From a checkpoint of a small image classifier: depths [4, 4, 4], held-out accuracy 48%.
Rows from block 6 of a small image classifier, named by matrix and row number. Rows with one number belong to one neuron. Each number is 500 + 25 x the weight over its row's rms, rounded and kept within 0 to 999. All counts start at 0. Numbers have three digits each.
After each neuron's rows are labels from the 100 images, of 14848, where the neuron reaches its highest value: "strongest on" is what is common among them. Only what is clearly more common there than usual is listed. The data: photos of plants, animals and fungi (iNaturalist).
# fc1: MLP up (model.blocks.6.mlp.fc1.weight, 384x128), inputs 0-127
# fc2: MLP down (model.blocks.6.mlp.fc2.weight, 128x384, transposed), outputs 0-127

fc1.137:505495517529537509511479490470569485434547496554525500498506485527519495524519488479532504489473515540523496525424488456487480540505480505487494505466508505456490501477511535505506498481474536478463531487511483488529495490465469523457517509468523493487516521521483483464512463508524546497534486448503511479514508500467515509449502518520497527481487538512474505510467487471518516516502
fc2.137:492464474487511520488526508496433463512504510495501499533488512495539511531503503495474539556515513480475511461500546539482512526489480520530508497543488489489483488518511503489473465472507488523543520488525498526461540489482534510526475489525455506474568460467472464538500462496452492492505537488454521497508470549500480499471497497535457492515461527504520501477510516507489521497496
strongest on: phylum Arthropoda; class Insecta; order Lepidoptera

fc1.153:486506483487506510527489457483497508523553499548473505504512558521498487537526497499527481511436518499500493542498458487476486493536481489438485472498505514481469518533482539488473502465496543500468503490509497523502516480493510519423465519457493506484486489518495479517575493461462532492513507477478512524501523485457504494451477510526491513510512526498500490544475511468499523487502
fc2.153:471477470517473519518527510481464515508479497467513495563517497509502504499472549478502502519492483478503488522478513493521518487497493457491486503517495492504485465534502496558513480473522452512512486517487546527491491561498530499529489517494504525502500461475517524544448507519493507463500475512450448502499478551532556466529504523468509471511508508525535525472527530515437489491502
strongest on: order Charadriiformes

fc1.268:509442518505487491456472507452515483464497536493527498474488459532527490501511478517501508488531511532510477528474483520560487514495521476486530466499484526517523485432505474515503504488467509513508511517477517531514484510476480495479476526514498523511528513524489497482518488465518574490542477455500507530514515543503506513467560518529508508473480507479494526495499526435477492451478
fc2.268:493464501511524524470468497468494485491555490504494509456522518539556524509511494513487493481537522543533452506484522516517515555534505496478501468469453498530479481475518482479443486454468508485496539521527489531463514495511494498473511521489495453490524516494465493529497472489484506515529506459483516540523474540468515490434528507484484534486499525497501527536503492500467514492483
strongest on: phylum Arthropoda; class Insecta

fc1.115:535510507501430517461424493509480492502497542501521563485494470527506491499515470531495501518540495538495482520499462503522489489522493493503477427493504500522481465510519497504519475468469484469504529504525526484482520532512471518464523494499556509484485496504485494456479516483475526491537478480512533536534527499475509549499500516505464475512476520491495554486488510496487474456476
fc2.115:478512512493518510523498513490499451509517517498467493484464526479507483493478538485522481526484514497517489476522489509468500567520530533504497506475471535474518571466510500532438488510516511523486538537507446511474514430522494499498481491482509489520500510459503468546543446494510511517479522496468525512497489501470483506447448549510473510510483519510499471492499477506506536511484
strongest on: phylum Arthropoda; class Insecta; order Lepidoptera

fc1.301:498489455545463526492470489470512522476503478478488531500504466499493527521535519532496476476469537503507478516486477488520487506558486455501496503482500478464476535500510551525463473502520512496475488493492502508503461512485509510456505522436560529475495521524544540483526509495499511495536515464487477492478556504508528502480498528468492559492514524491498486546538539486502516516534
fc2.301:474473518494512517499480491490510468476505471504508460521495513549474461536510535558545481468490509520519510525482518510493483539553500499529455514488512542475471524512522531519484522467537466511480493504539483554487473477472486542498535501447512478539510536454485477475526477490453476471507491512491469518482505503467513454461482494515502502497509528480482537506495534488485511495499
strongest on: phylum Arthropoda; class Insecta

fc1.78:515469488540481503521490477510542529414518480494507498466551461507515519515504476502503487504510504518518497548476499464509476513492479473501491512486518482488477521498508516544532499468494506423509475491467486525502501514511464497470554523472518497528493517533520498479477473508509538514505513497500482488468523520495511513484521471447566536471548506491470519542488477499453494500516
fc2.78:507508512463510498532507493471475515563509527503484495516473491452504548464499530502528454541486555494488512499495477522488516509526496518492498488508549518507492420517508510462495479519517475517528504545502526488511505495467497504474469503498515547518497464468495503496493491536497497538482493473464499508551482507478516522507487537507471425487505525505524452467465539480471514497506
strongest on: order Charadriiformes

fc1.225:551494500472512529538459491494492514489521473512464518453469472569504534488521482527528496476490533501497495533534480511557511499522504498466493498488500467500512519495500481502466493471503497519470507506532495502533501481519476495457517489460587478499542525510493524508496513451468490503541535487495503544490464495516486467481455501491516550501517515526490461491474491529508534489492
fc2.225:518477519515514503495481484511489557490516476546512482500525474502530475483511527547503483500472477477491479508502445503553442507516499503478459485525543480537479491579503493502466489503542503461525463509474500498501507525485489473529511541486506509524481502506505479494473510462474489528494488487538492466502497456483515471520520488442503486445511489544524528548529490505527504497494
strongest on: phylum Chordata; class Aves

fc1.215:494498495491500496532489490479498511486504503528530545495500499570527518508483499489506536501497532488515472485484465525534487499552548515466474457499482534472423471484520527486488483480459501473515505503517533542488521497513492469447562572516470507508498504497493506510528506498488518467476502453503513470507504470462488482501553494487482522490472515490473491534512537480472492508481
fc2.215:461481439512489500544523463485501464512480517469531507547495506493497470522488557479498510564493456471520531512520525476496519481494497505486543480539459527509469520543550486479462464482530468510477530493490516487486537488493540534519470504493524503505537492490486525496510481485505516481530510513450504473507457524446510481502478485508509472524481522523497471482497480537512512517492
strongest on: phylum Arthropoda; class Insecta; order Lepidoptera

fc1.156:493511489491499481464501494506546530480573493547528504471485504518487461428469466460502538526530506541521476479511489520490491515513537480522490488517496493531502506510527484508543491467473488463515511505517505490507510490498528467483512577521521470526528521492491497529509498472522524496511502478495514527506514489460487508476502515478564523460512502472481539524527534506486445474498
fc2.156:506541477479530506537496494479489486540485488468471498533513471481488526520491512516501476481457546477566488525541491476502520510550473493487507497479480473485491516513491494492492475493514546487510516490487556512538489503501473499516494476471514502479509518526532505475530524523490475526508469465517508527480458483513489491528484441469499532450507502518462444494519465500522522570532
strongest on: phylum Arthropoda; class Insecta; order Lepidoptera

fc1.145:504476476493524553493459501478561554448496463502495495487538488483469506498508470537537486474481545512477477516462472478491470507520499478484471551513522506495462507496484528533504514509489495506501469522487483521535496481484455520464506544460537492491487499521502502473485501506486492476529505476522467502499591478485484507469533503472531512512504490531475536493521510471502520492534
fc2.145:478504523494490479512496490502507543459489464511517466529516496475440475482469512517526500472453507479454515507503507503489484462495485468516522547532534481503503481529484553490547519496563497537483478486494524523537468529485508514524491505478500545512538496488499523444458497497510531498490470524527439497499535492519499509523461495545510470531526517525509506504479513451503488489522
strongest on: phylum Arthropoda; class Insecta; order Lepidoptera; family: Pieridae