Rows from block 4 of a small image classifier, named by matrix and row number. Rows with one number belong to one neuron. Each number is 128 + 32 x the weight over its row's rms, rounded and kept within 0 to 255. All counts start at 0. Numbers have three digits each. After the name is the row's rms in percent of the matrix's.
After each neuron's rows are labels from the 100 images, of 14848, where the neuron reaches its highest value: "top examples" is what is common among them; "colour at peak" is the nearest of a few named colours to the mean colour under the peak. Only what is clearly more common there than usual is listed. The data: photos of plants, animals and fungi (iNaturalist). In brackets: how many of the 100.
# fc1: MLP up (model.blocks.4.mlp.fc1.weight, 384x128), inputs 0-127
# fc2: MLP down (model.blocks.4.mlp.fc2.weight, 128x384, transposed), outputs 0-127

fc1.211 080:112158119087115161159144111148183099093147157224192127127127168170144143139186109145132175060157093161131138140060093139055127139110136122101110098048172156080117154125154189089158127105116139119145108095072129132124145141054066147087133153170126126167131158127117122120172147139102136061130103112169168143141143127067121075107152179144120133130095120102090137117076141102110151130109
fc2.211 102:172070095141177093158136036119095158117095061102188196092151102140099137201129151150202126106126067155106130157142133123136115158103165092160074106134182127159150108153151133103149114104181107144090134149106134093132149160139184084083160111110162093149133117090134165141122111092112126101144139156146133044113153071114050101128115090102124133113134125110167139180114163158116125141106
top examples: class Insecta (81); phylum Arthropoda (81); order Lepidoptera (62); family: Nymphalidae (42)
colour at peak: brown (61)

fc1.339 101:133160114110162122141130133147122172131139046099156122108203082098093097174098124139153113063109142147105140142124098082145133151152171062085172160129105088151145123079118111138124134153138144158097059099176128155126047119116115137110144119073169146095105188137193152065118145110098114099170117100204131125111171084153125166131117115055180139143119130130096125136135103111193117105187
fc2.339 105:106096170127180051104129085147065130177130121127113121166149112110136130144130086093132111162127132136140109116109155059152189091120065145110145089143108094136145096188106109124150091163130122113122109139168119070157146091089171114124181167101131114110106115195128147074091181156130058179132154121147180140131113118156180181151187078091152085071176115122155125163167176155159112133104
top examples: phylum Arthropoda (78); class Insecta (76)
colour at peak: yellow (27)

fc1.272 099:158153181123112150115096099156136165160094134162055124092164102125125144123129168161186168091123122093150106139134044119172134105171111141144090148107168099080130157121180134119099125142103126129168086173128115110160113145092090155149175132105128162166073169169156100080129148169083092146138160106204108127087113115081142126152069074124070151067147169130139141119136038129163150110164
fc2.272 116:120176107118129124167097115104139165096127098138143142119137086100098100062142123156143098126076154111178139153185097071134104091156182143105164122179115145108147128158125152086164117120089165085155099160151144123189111140134103143129127140088082128117179172182129145054126154083111161144180124090173118173079121078107134160172107073100146135128089172199086075116120091089200137139172
top examples: class Aves (94); phylum Chordata (94); order Passeriformes (93); family: Parulidae (36)
colour at peak: brown (74)

fc1.375 098:154106116167098136071125073177125196135123096183103154121155130148133149193138096129138187067170106112099109184142107097124132097141114132143087101104118138165122097112141147138132104111071217076140077081131139149117174138151142147106117111097122073103065131196144099076119165167135114157137168126128160075123148104097095146144159126110142131141126129142094144246088126165165109129160
fc2.375 097:122170112123111146072119157115168151083181151178179151086162121224117091098127108132127133099160106150123114121051132126107120119114090117122132123094115123192118080167141087140175149090123132115120117099090176128160110115175100102126157196124164104134115141110110162137097125085164191151124058105092098154142137113116189100144175131091147138154177142149113220172073114110077101112091
top examples: kingdom Plantae (73); phylum Tracheophyta (73); order Asparagales (28); family: Asparagaceae (28)
colour at peak: white (34)

fc1.26 094:107119114116140150154099138152115159097118101063113153089145102092114195132160197168155092079086064097152156134125097122130105158180169162140115115126195148064122210118163202065102121144127133147134139152102149116109141164055087118145169107097107115142074155127134105121141087141123151122123134114188140098095085117112109071122087154106077160137084182114119077114126082128129189145135
fc2.26 135:145146103120096146170078141103167164103139097127122147112176073112098109091150123152160097096093149139170097189177107077156101085173118127096179103139136144094158153101134159119152137098083188101166106130142156161170115133110083129139122145065106155138153182185133126077127138066115150110199118093161109154065140095127144152160110099106112167105105186158093075155085098086189155117182
top examples: order Passeriformes (66)
colour at peak: brown (69)

fc1.243 096:145151131119174146148100181078129115111165140141100137121112081164127139143164166135137085080144099133167126121084064171140192165149135097168088092088167129100121148108147146156111100162142089092152095117139180113117073147078127131126146115154148148100000095102153094135152170143155192067122087131160105109063104146118152139128172199098152182093110119165144149149131126135115087144095
fc2.243 110:096146072148111163185147089122159158149114111113125123163127190100077130117169086195139061132131157099122161135119120154101160102105131095140153129133078099196107072135130160074120095148170099092070119111173124096130122093127153086123169111144185128101103143084113199099129160124112157151153093162101136158158141127118163121134135095067137089185118097117121132200206179172131135101078
top examples: kingdom Plantae (32); phylum Tracheophyta (32); class Magnoliopsida (28)
colour at peak: brown (54); black (42)

fc1.343 093:173123122135108147096149092152116123136134092105078169091208084122150197163121069078174109110132146120102088134136112080139106130130130093140108109130134090145142067090124148158127116054110140098199114118151114187075143126140142145146143118181129076110102142220128094162085171151184111132109166107143115113073147144117112146125112108091147141172157123059121165147173134155112133161214
fc2.343 101:144141108177092160093173146070157154109124092142099137135171083109167207107137107110097130114131108150131107079131124112134110116120142107143113122088138027152159098081064121200191131098109147160183121094060141185105141163182053095155114109109155155070107136166213128161105120160172172153123114117108126136133150101115121107154178128130105117105147124137099167143128114106104169142169
top examples: phylum Tracheophyta (48); kingdom Plantae (48)
colour at peak: white (31); pink (28)

fc1.237 091:097128085121131144185102081117142138124097046113081143089126115119126189119169208153155119076109076112126123133171089112145120111143151145088104110102142124125146138140101200109073128115090118122154124149089123160146141176139089121133152122102107136157135195139174141160114124145173122073167171109162158107073088148120135073161092106125132198165067178168162085147128108109173131209159
fc2.237 119:165127097094138131180080146070127175124147090110112137145149089097106102104151143179141089128067156099204106164164124121178137093197121135109163111145127121103129150131114149106158142093099141101159104138152165139194106136087112112169143137060127145110142177159151113057104147082089152129173126106140111147043100105131127146183134074090105129105097180167125070142106085091184153151182
top examples: order Passeriformes (52)
colour at peak: brown (56)

fc1.168 103:200093127191145110100146102141140139126118078158108112137171065126095128158113099150192141115169128126114095149044145088119137128120092109143118149112139071161141142116107131122148093104116154145134089080180137154089106092109127159163151131095183084128051158171157128133093163150126107109118190142182116099100219091151130146134157107071210129115153105106092150195152134142180115119120
fc2.168 123:134159131174046113090107105177117218140129138164122170129131088179142164129142146108118165133125091118115132122095075110180061072113091163080092093144129144171073094172093178173125129114097169093180085100062146150095167146147094127125158143136117129121066108176151135138095175157160173137097141092143108033137125105114174160138140136094105141107128120168146133159107098133120121133147
top examples: phylum Tracheophyta (47); kingdom Plantae (47)
colour at peak: white (39); cyan (38)

fc1.287 090:105128126107159135142076150122142208104138100147122135122123113169060158109135117138140103091068161114134084139180080055155089125186150147103125133126137150078162153088118163118119089142172124157095097158106152126143102142101057143123132113064124131086118159079142125173129140130065101182190127089222139131128149121146099182121050183117126125105180140146099122118118133095184157088130
fc2.287 099:156085174143138114098092133146102106145201145141132143081150121118178106143138102120120161160166132185155072132141135119103122126142090199136131089143159182138184123100162098101163142123086152169116200122144112137114181070136116119112120160114105047125123100141086068115145094095161127146136145120146201076144104094081071206085146135173087115088130131078119135148079068114159152138127
top examples: order Passeriformes (55)
colour at peak: black (26)

fc1.97 100:151195063121106110120109116130194165120214104132160151084144077115120145130119118128197140115099092167136111154147084129140112136139118125100092173108134126147129126160141110116171166059085140119155107156117116166130141146131088119109125162098125093070081108167132112145090111097137140093134191122138104093120120107105117093121133135124175121157118255193109193116080083086146101121188
fc2.97 117:123146066135124173183192131112130145110105110123113154164131143056093121130090165144138121175110141090121132107164159173071132147105098145174064173153162108084131092189092121191196117117171057162165120147142151111139146100166145095182118103117156138146148105043167111135082101148140112109058141151072104140103138135130076069154135111143141073128184143117139133096136128108096150129153
top examples: order Charadriiformes (27); family: Laridae (25)
colour at peak: pink (39); white (25)

fc1.288 099:139163119124091123078152083149145109164138138124119120140169145159103161129193144123141149083124162178127121129100083102119097136176121181131118109051172153093077131081128171179080138146160147134074146103142070165099111116053090154095111147147169122176135184097160087106143106107133137101095128114180085060121167141156069130107120171124121093154095132062116165171118160067109144129070
fc2.288 085:110053135140170077146158140191155143096117069136115140062128147165095128142106086135159122117135054130092134134138112135097156140103092106197094164082138145151148110162153153136187115123151145131145133141090104128103160138223136126098138114147050103127130117076131116177112097152175131128088130200130137081137112091188079119122119112144134093146187101152078195185116165131098104136100
top examples: class Aves (84)
colour at peak: pink (31)

fc1.307 083:156084135196108215116162115093154144126172101209083139096175159111110156097188068152178103092157151134119121104109129151090157145150109151111100131069124114152137078137132148151111149146173161103101139090156076113086166089126103171127134092125104092086139124095112138053129078109123142137164165117189110115178198126115136163028162123140159129139134141090115095120137116132142118106104
fc2.307 094:142106138142119096145127107165118124130098164101167117143123116079125108220113113141091104141128069153114147096130167094160108098101149107108159150145087090122093187097152083083090153199117147150126126067171067149135107146073163125203185135190132100125140133162165122120109146175124114145103130121176110117109134129120103146161132066049155125151120048131133104119200110184165088153140
top examples: order Anseriformes (26); family: Anatidae (26)
colour at peak: grey (87)

fc1.67 094:191114150131135126099113120114132165150159045146090074145109110146115147117148148140168164064049122178129146163106050180167135118136116099110122176151177158174160137036108141129136177146127139127080097112133118167119122114106100127135074108090174169109070150164176081076095088114086137155141151167156121114133202174149122148094116135117150101166094116116133150147085133105174115119116
fc2.67 112:106090142089129041154136152192097110197092111099131154136056123095145083130125116083086147137105055114118224118088141125161132103125165136186137151151104115120126168157146149132165123174124104128145176168070112119084145132105161130126126132128083111105149102145181152133109142126143126139064161198139151113114072106148126139134135152125099070152058115153210100120120103144140107167167
top examples: class Aves (95); phylum Chordata (95); order Accipitriformes (25)
colour at peak: white (35); cyan (33)

fc1.224 102:133118116130120160095106091118140155125215112171167099118214150177122160141166051148174155102136081215070110139152100160100144171116064117122094124093153156168135120134100101146146147110099139106165132141107139108102154160141083138127175199155180076147096135116130091088099098116093111082159131139109077158125183147134119131131171127162169115152116159137105187122061140173121104129101
fc2.224 131:179121168090130161110087142127082141132161109191150114085160132197135126133139121189148182134130139168129058103086112107133099111167119174123103134046152174176098115112112145133127179066104161092099147124143187140125155148090085120151168161083079117151116153104124067105172130111078111128170161099166122105161123133119080125118080081132060156104138187125126154147081102094153177140122
top examples: class Insecta (95); phylum Arthropoda (95); order Lepidoptera (93); family: Lycaenidae (45)
colour at peak: pink (38)

fc1.40 099:158080110177128148112056157139106128171137130111096121087076075120182139138138157144134159082110155165113076129102066117141135168141095103105124119132145150094138169073106102160120135128158127075120131126109110178064138154146161147119111138127122147097102201160192081126114126079088111122114158139183113052078121176143067144031120183126132168140056147148151132145144116128128085129137
fc2.40 090:072158135083147029144122145178117180167102127107071158148058112117107128058113106084118117144080121082138177150135125113162121080100175159116119134178095122141131148134120180147142136179081132123195155159056133134138151146117116104100115142158098103120154129155165143191124136124175133145090123135122146109129108090222153142155125167117111115115120101157164045119135133123100129132204
top examples: phylum Chordata (92); class Aves (88)
colour at peak: cyan (38)

fc1.179 100:136135102102201112118133143138160172104099108115143091176149159101122114117098066137129181097106081151128173077135094103113086139150129105129179149150086111151123209106140135082090116121093143114194098094170142245157097156114086106150135194147125113107154184154144139097078121164117127122129087093160111163085090107139068109142143081062159084161122117113078109153139144117130111141126
fc2.179 123:075125113113216029110116098112102102193150129123136103173138163121144113167158117103087111106090141134195124101136145082101168139186144134104122153134075115141085133188154111114104141140139126091079108113159151087184122142125154121105131154112134092076126132141156114102135213137106103129159109082147157142152066153117142142120135033108169124136125115169123118119222128132164113181140
top examples: class Insecta (77); phylum Arthropoda (77); order: Lepidoptera (38); order Hymenoptera (25)
colour at peak: pink (26)

fc1.143 104:129155087159112149178126207129147178071174072146131116100198091124129118112151133151191122061126100167093137175104084161123100142131084138131081166108170150105142161144127144183135129130124158139201110137139072158122116165143084141155160145124126131143075183132159096143057089103113124093124156124128107130077148115163103046126121139088184160153173168165077132130101106088132113109153
fc2.143 099:154153108127157140140126147082106195134132059141084114175141128070078153111115118187142088122066164098118096109142134121124158118156126100163158182132127088172105095159041112167174121131176119110095069138123156129183108142139120094207146169093172164102131179085171128075086115139082136137128113124164069147127155101162130150137115053127167111139160148164123111149189132111159141134157
top examples: order Lepidoptera (43); family: Pieridae (31)
colour at peak: yellow (43)

fc1.335 093:075112134119126094072094164103181128113108097172120087122177124087123146090166108168145110087167138157150103116074050094116114133139142165091165147067152137178146181096160139123104145137083141123151098079140111205150036128103094120140138164121179128121073173116154120077149166097125120132146102114170114125128150169149153186155162140129153170145085158119159184165118075118157143077152
fc2.335 081:148099114050156114169110154132136110077120078099102127155108083097160110125126163076110150121118118101212105189142151106194116123172160136162166122188105124080132168108177143115136114103103140113168169170123133178122098168111100150120098121089099152116177191165153135132150117097133124109146127095143170105062052124160108132162123120144105150101086172143090060067112084088136130178155
top examples: class Insecta (72); phylum Arthropoda (72); order Coleoptera (46); family: Coccinellidae (41)
colour at peak: brown (70)

fc1.338 106:164103158177151079085126115148134193139151068140100132115163104157162181125123069157120173125189119133098054161164126091159133137127068143094071094138142106154149098122135109116135090126097161069151116128181105121060140096151107131132141117099119099120113122197123135162083188125146125158155160171154195090116155076109072151110138115135187170101140165122144159209130118176116108128148
fc2.338 099:112181122123095136072155163108158183081158110154145105131173124114148123129088087143106137157195153103108125092100108139113101109098076104121120127118120073187127066163114117172193152147088154100148093080100170155119116143183089065138198148135181154147126141125114144129118160149184185152125098127099054146134150122116164119152178103151115102143205111106096192150118128129071085101102
top examples: phylum Tracheophyta (49); kingdom Plantae (49)
colour at peak: white (28)

fc1.380 096:131135115171150104137106130066186112095161085154133111171150150174135086124193150071149088100117128147147117144117108099163098156110157124078127141134137124155145131186127188154056123115084149066162090123118131180134089111100091151086070125119158131081082135165122127145131131128120175104237091067159103138107175153129146127111080165116163176150101194130112164102127165133175094125117
fc2.380 096:139126175102081156068054166117130125110161168156132092129166125163124105152107104120090154111162147132133063113087134122137095082175068110072169168093114141167138146080128106138128173112111178109130126097114166158134087148082065173138094144115064165139131150157100094108126159127128146130149129097112074116121122184188199192126131117173117152133192152096087156139137071065130119125166
top examples: class Insecta (61); phylum Arthropoda (61); order Coleoptera (28)
colour at peak: brown (64)

fc1.184 098:119169139139134103040093160084147123121106094140118096104154117162105082078164084124164113063111147107148098115119097106142106135184175131073169126092118161175098144086111172176126134115058142123140087043137139217129095157068079112111112186128177137100115146144163161110120161136120140097184145124170134146121167142149168126154105101121157133156095147093117181154121148060118145134162
fc2.184 079:169069121102117131164081178155147131072140108107097141106143077113155118126128131088122169094117114132183075195124107127164095121192084121127165146123098136087121170092176146117131108078089151150166162143143117177102121145113071158144105142104085158115186190164144123142154099127120119098139167081145143105053074144174120148129106151159091133117134177164073076092107084085143135170197
top examples: order Coleoptera (41); family: Coccinellidae (37)
colour at peak: brown (65)

fc1.116 091:152153109117077154125135119123160133047149051191118159081184124183127167134115088141150146085118150170113074169075098089108098133163099088121095142132113093138159131107139150118177087081139124079173135088129167163108104117121070104128125133111147083112103163159129106129109102130162136081179169107184120122140135129094081093109136118120184143165121198099074205136113102175134135155173
fc2.116 086:113137081146120134147207114158163143074108095117146145118145129081108140173081088144147175122119084136107140098193174114066134124083101126210094187127151091128148102163102088145183125110092111157165126117116112161132163138220133158158129094120110108097169127121169133156090129160150106094095121168135115099143137094137071124179100075170143090147157110120090185126139144075129087085188
top examples: phylum Chordata (92); class Aves (89); order Charadriiformes (39); family: Laridae (34)
colour at peak: pink (29)

fc1.99 096:160130141096101126104144121139099103143121171143133101138160130160100155162093075169169183086147126154092136109088076111108113079100120125108084073132169165086117124087139125106111141151123168064145156084133146162081109151100084081138163109124116187166139175187092112088193135145128082138134136067121079152160170128111093100172156148114086103118063151031153109160090171120104142166105
fc2.99 060:195141160106151090125128101164126143152100060100109157117133095120121097135138092123156150133124097127124105137130159124163197106139093122223129156146138033177180145146112102101205116126167099160101133151119120113130120144183143089116146083113126058096147089133178116139080127075121102181135159194164141085085122092187049139101111129130086124120145153152184120147128095146142099111123
top examples: class Insecta (67); phylum Arthropoda (67); order Lepidoptera (47); family: Nymphalidae (29)
colour at peak: brown (50)

fc1.61 097:184111165090144132099108174101158151138119123109091081070206029149148183152105087113172151049168141124160108122096103118122180168106089084137144097098155072146146108061110144092116091162129143154166161167162053122164134121102110149159164121117136124128131159156126136122085141167144109158167119134146109184109124144152163128102161138074143144099184129090107097136088106096093099162128
fc2.61 091:129063146130165189147179140109153141117112092142091116095125089124138085160121077109151108119159077168084123135143157151088163166129099091169185131124128075144189133168100083137133088135195135188077126163156085090119155079160167153143117129125110108123166115102130175115061078095133121163197155190139131181105134092142128145133109135153140065083139135131060166106149105167112094122097
top examples: class Mammalia (31)
colour at peak: black (43)

fc1.5 099:132161099136175108141171131121151179100122096137137108149148133138119122146140112146149155110049152102120130142126077148158137158183113142043104108145111146129105128131136183113126075128104124127203072101127179192136150192125052138114128187097150151115166195129164130103095185135137137059150078127164108090077126114142126128148129079094146118156080119148074093103122127097179119197182
fc2.5 113:075148128084191058139095114054130119127123134140135087153118165128114107080180129112106093117058151127193137121150148077146133110175207177091137099105118145087136161139143145079089144125092123113103129146109180101209104120098134121124111173079138111129128160168143152083158153107112137126160080063169132173144095100095176132165122078133122152136105159152152079133149120082195164135150
top examples: class Magnoliopsida (32); phylum Tracheophyta (32); kingdom Plantae (32)
colour at peak: yellow (27)

fc1.124 093:090109100175151134098135150108176093073133058126160051132117114138115129141131164043118143064144146103138111205074111151138110132158141109119187123121118104132101173127136169102119153157050169092162074093123120244140091132069063164146108137112141125101111174171120146146137148125117139103167134091168120140147142136166171133108132141101127168106121157129104184141115164103091138135144
fc2.124 089:175065139151084196094084151115122117107124145091127096112158106161122126176139142144093111123149177081139081162076150126148155094146031094111161133089123158123111144099161124113135138129144153123117121081156125139106113118062110156110089108160109192119178166124097113086156100115110176100169132109119100117084103224193184158083141139142089163115165138058115112161126111084131143180136
top examples: order Coleoptera (30); family: Coccinellidae (26)
colour at peak: brown (62)

fc1.122 102:180076138117142211106118183114147136086176055197123113111170097128147129110137111216164138136097136127087110113159076196091121184117097125158091144134151104151111106136116121186158093106164110092110113117121128138061145109159104135148147163107097142124081146093131092100083116102086129132117175166164110122081145183164134149080127097137173151155153146134065205133152159133144104154143
fc2.122 125:140104091124111176167091090122139118079130122154146186073135127219110153129168133180182151104135060139110078181141106136144114125089116139160067076077173186124142123133151141131121125059134138134134141148100142137137148123139098127093134134115086110152117136111100126153144111046072124059173131126135165099147152107107105074132127132176100189096152193149112151167061144091142178102100
top examples: phylum Arthropoda (82); class Insecta (81); order Lepidoptera (66); family: Pieridae (31)
colour at peak: white (28)

fc1.245 097:129106153143081103134096043134106106137115074065154095147184045145140148134102150130155087135150132161163136129099142051170074155136156111111138116139101116173148209099167169137107135071131123147125155103137100123092102157100153087149148094129225142140113190140107145125169137115085132177143105134142119111112115133091104169114100096058167185105133105071153138182147109137098122142105
fc2.245 111:144123165172096113112129102179100132144120113130120153162152096092185089177136187150140122109114106096127147151094092124167080163122075163141045120131139161135111183162137177163108143136106145110198121145163064141075075151132149161184167136156069106118044156164085087087101146162098080145102176130187134066087101106128147104152132145112129117105126127111136144109138044121128119111127
top examples: order Anseriformes (27); family: Anatidae (27)
colour at peak: grey (77)

fc1.276 086:161138135145109099111090120137107183145124076097087131124101142144080135136092158123140113036120165174156103119062057167167140132199148039116100171095168118115107157071108156126107117140126132103132107086131086173089097120127106163104124117114213113126103158120137066130128149123120127109137188139166109160105174152151098131105123195102112128189112115060129150180115170113150124127085
fc2.276 106:100088145073147041179148168165109101160091098107129146158062143102159075130119089071090152145103066119122213112100142125141144098134178137206141136146103122102150164153147152140180119133102102148150198192073120123076139136116139147127119139122039111100173108132155133137134122113142135140073170170124156122121067118170107147130134152166095065150081139155156115109116120122124126140154
top examples: class Aves (100); phylum Chordata (100); order Accipitriformes (32); family: Accipitridae (26)
colour at peak: white (36)

fc1.220 096:163120090145087128149117104140149199141128124142078167105143100096105166135154149120195115075098127125157158133116011115107114142190099103165084111065172116111126118130129148125122100129151190059175119130113166142097118100119068142078114080138163160123114112108156145131139111141205167124114098130155110127092205120133140168132154159154149160181176137164109159151081145119129129199156
fc2.220 065:106186080139111173159113126090131137069183154179150137111169131117144153067152166091151175105111138119141140083086077178106067151121127115139116129144170143091127082095095199109103126136110161115163107155089166181122126158150051123114124149113077180158179164124083107134131116167133184092087122081085106131157125155108095103117126168169095131154154175103103087132090124058117180125140
top examples: kingdom Plantae (54); phylum Tracheophyta (54); class Magnoliopsida (32)
colour at peak: brown (55)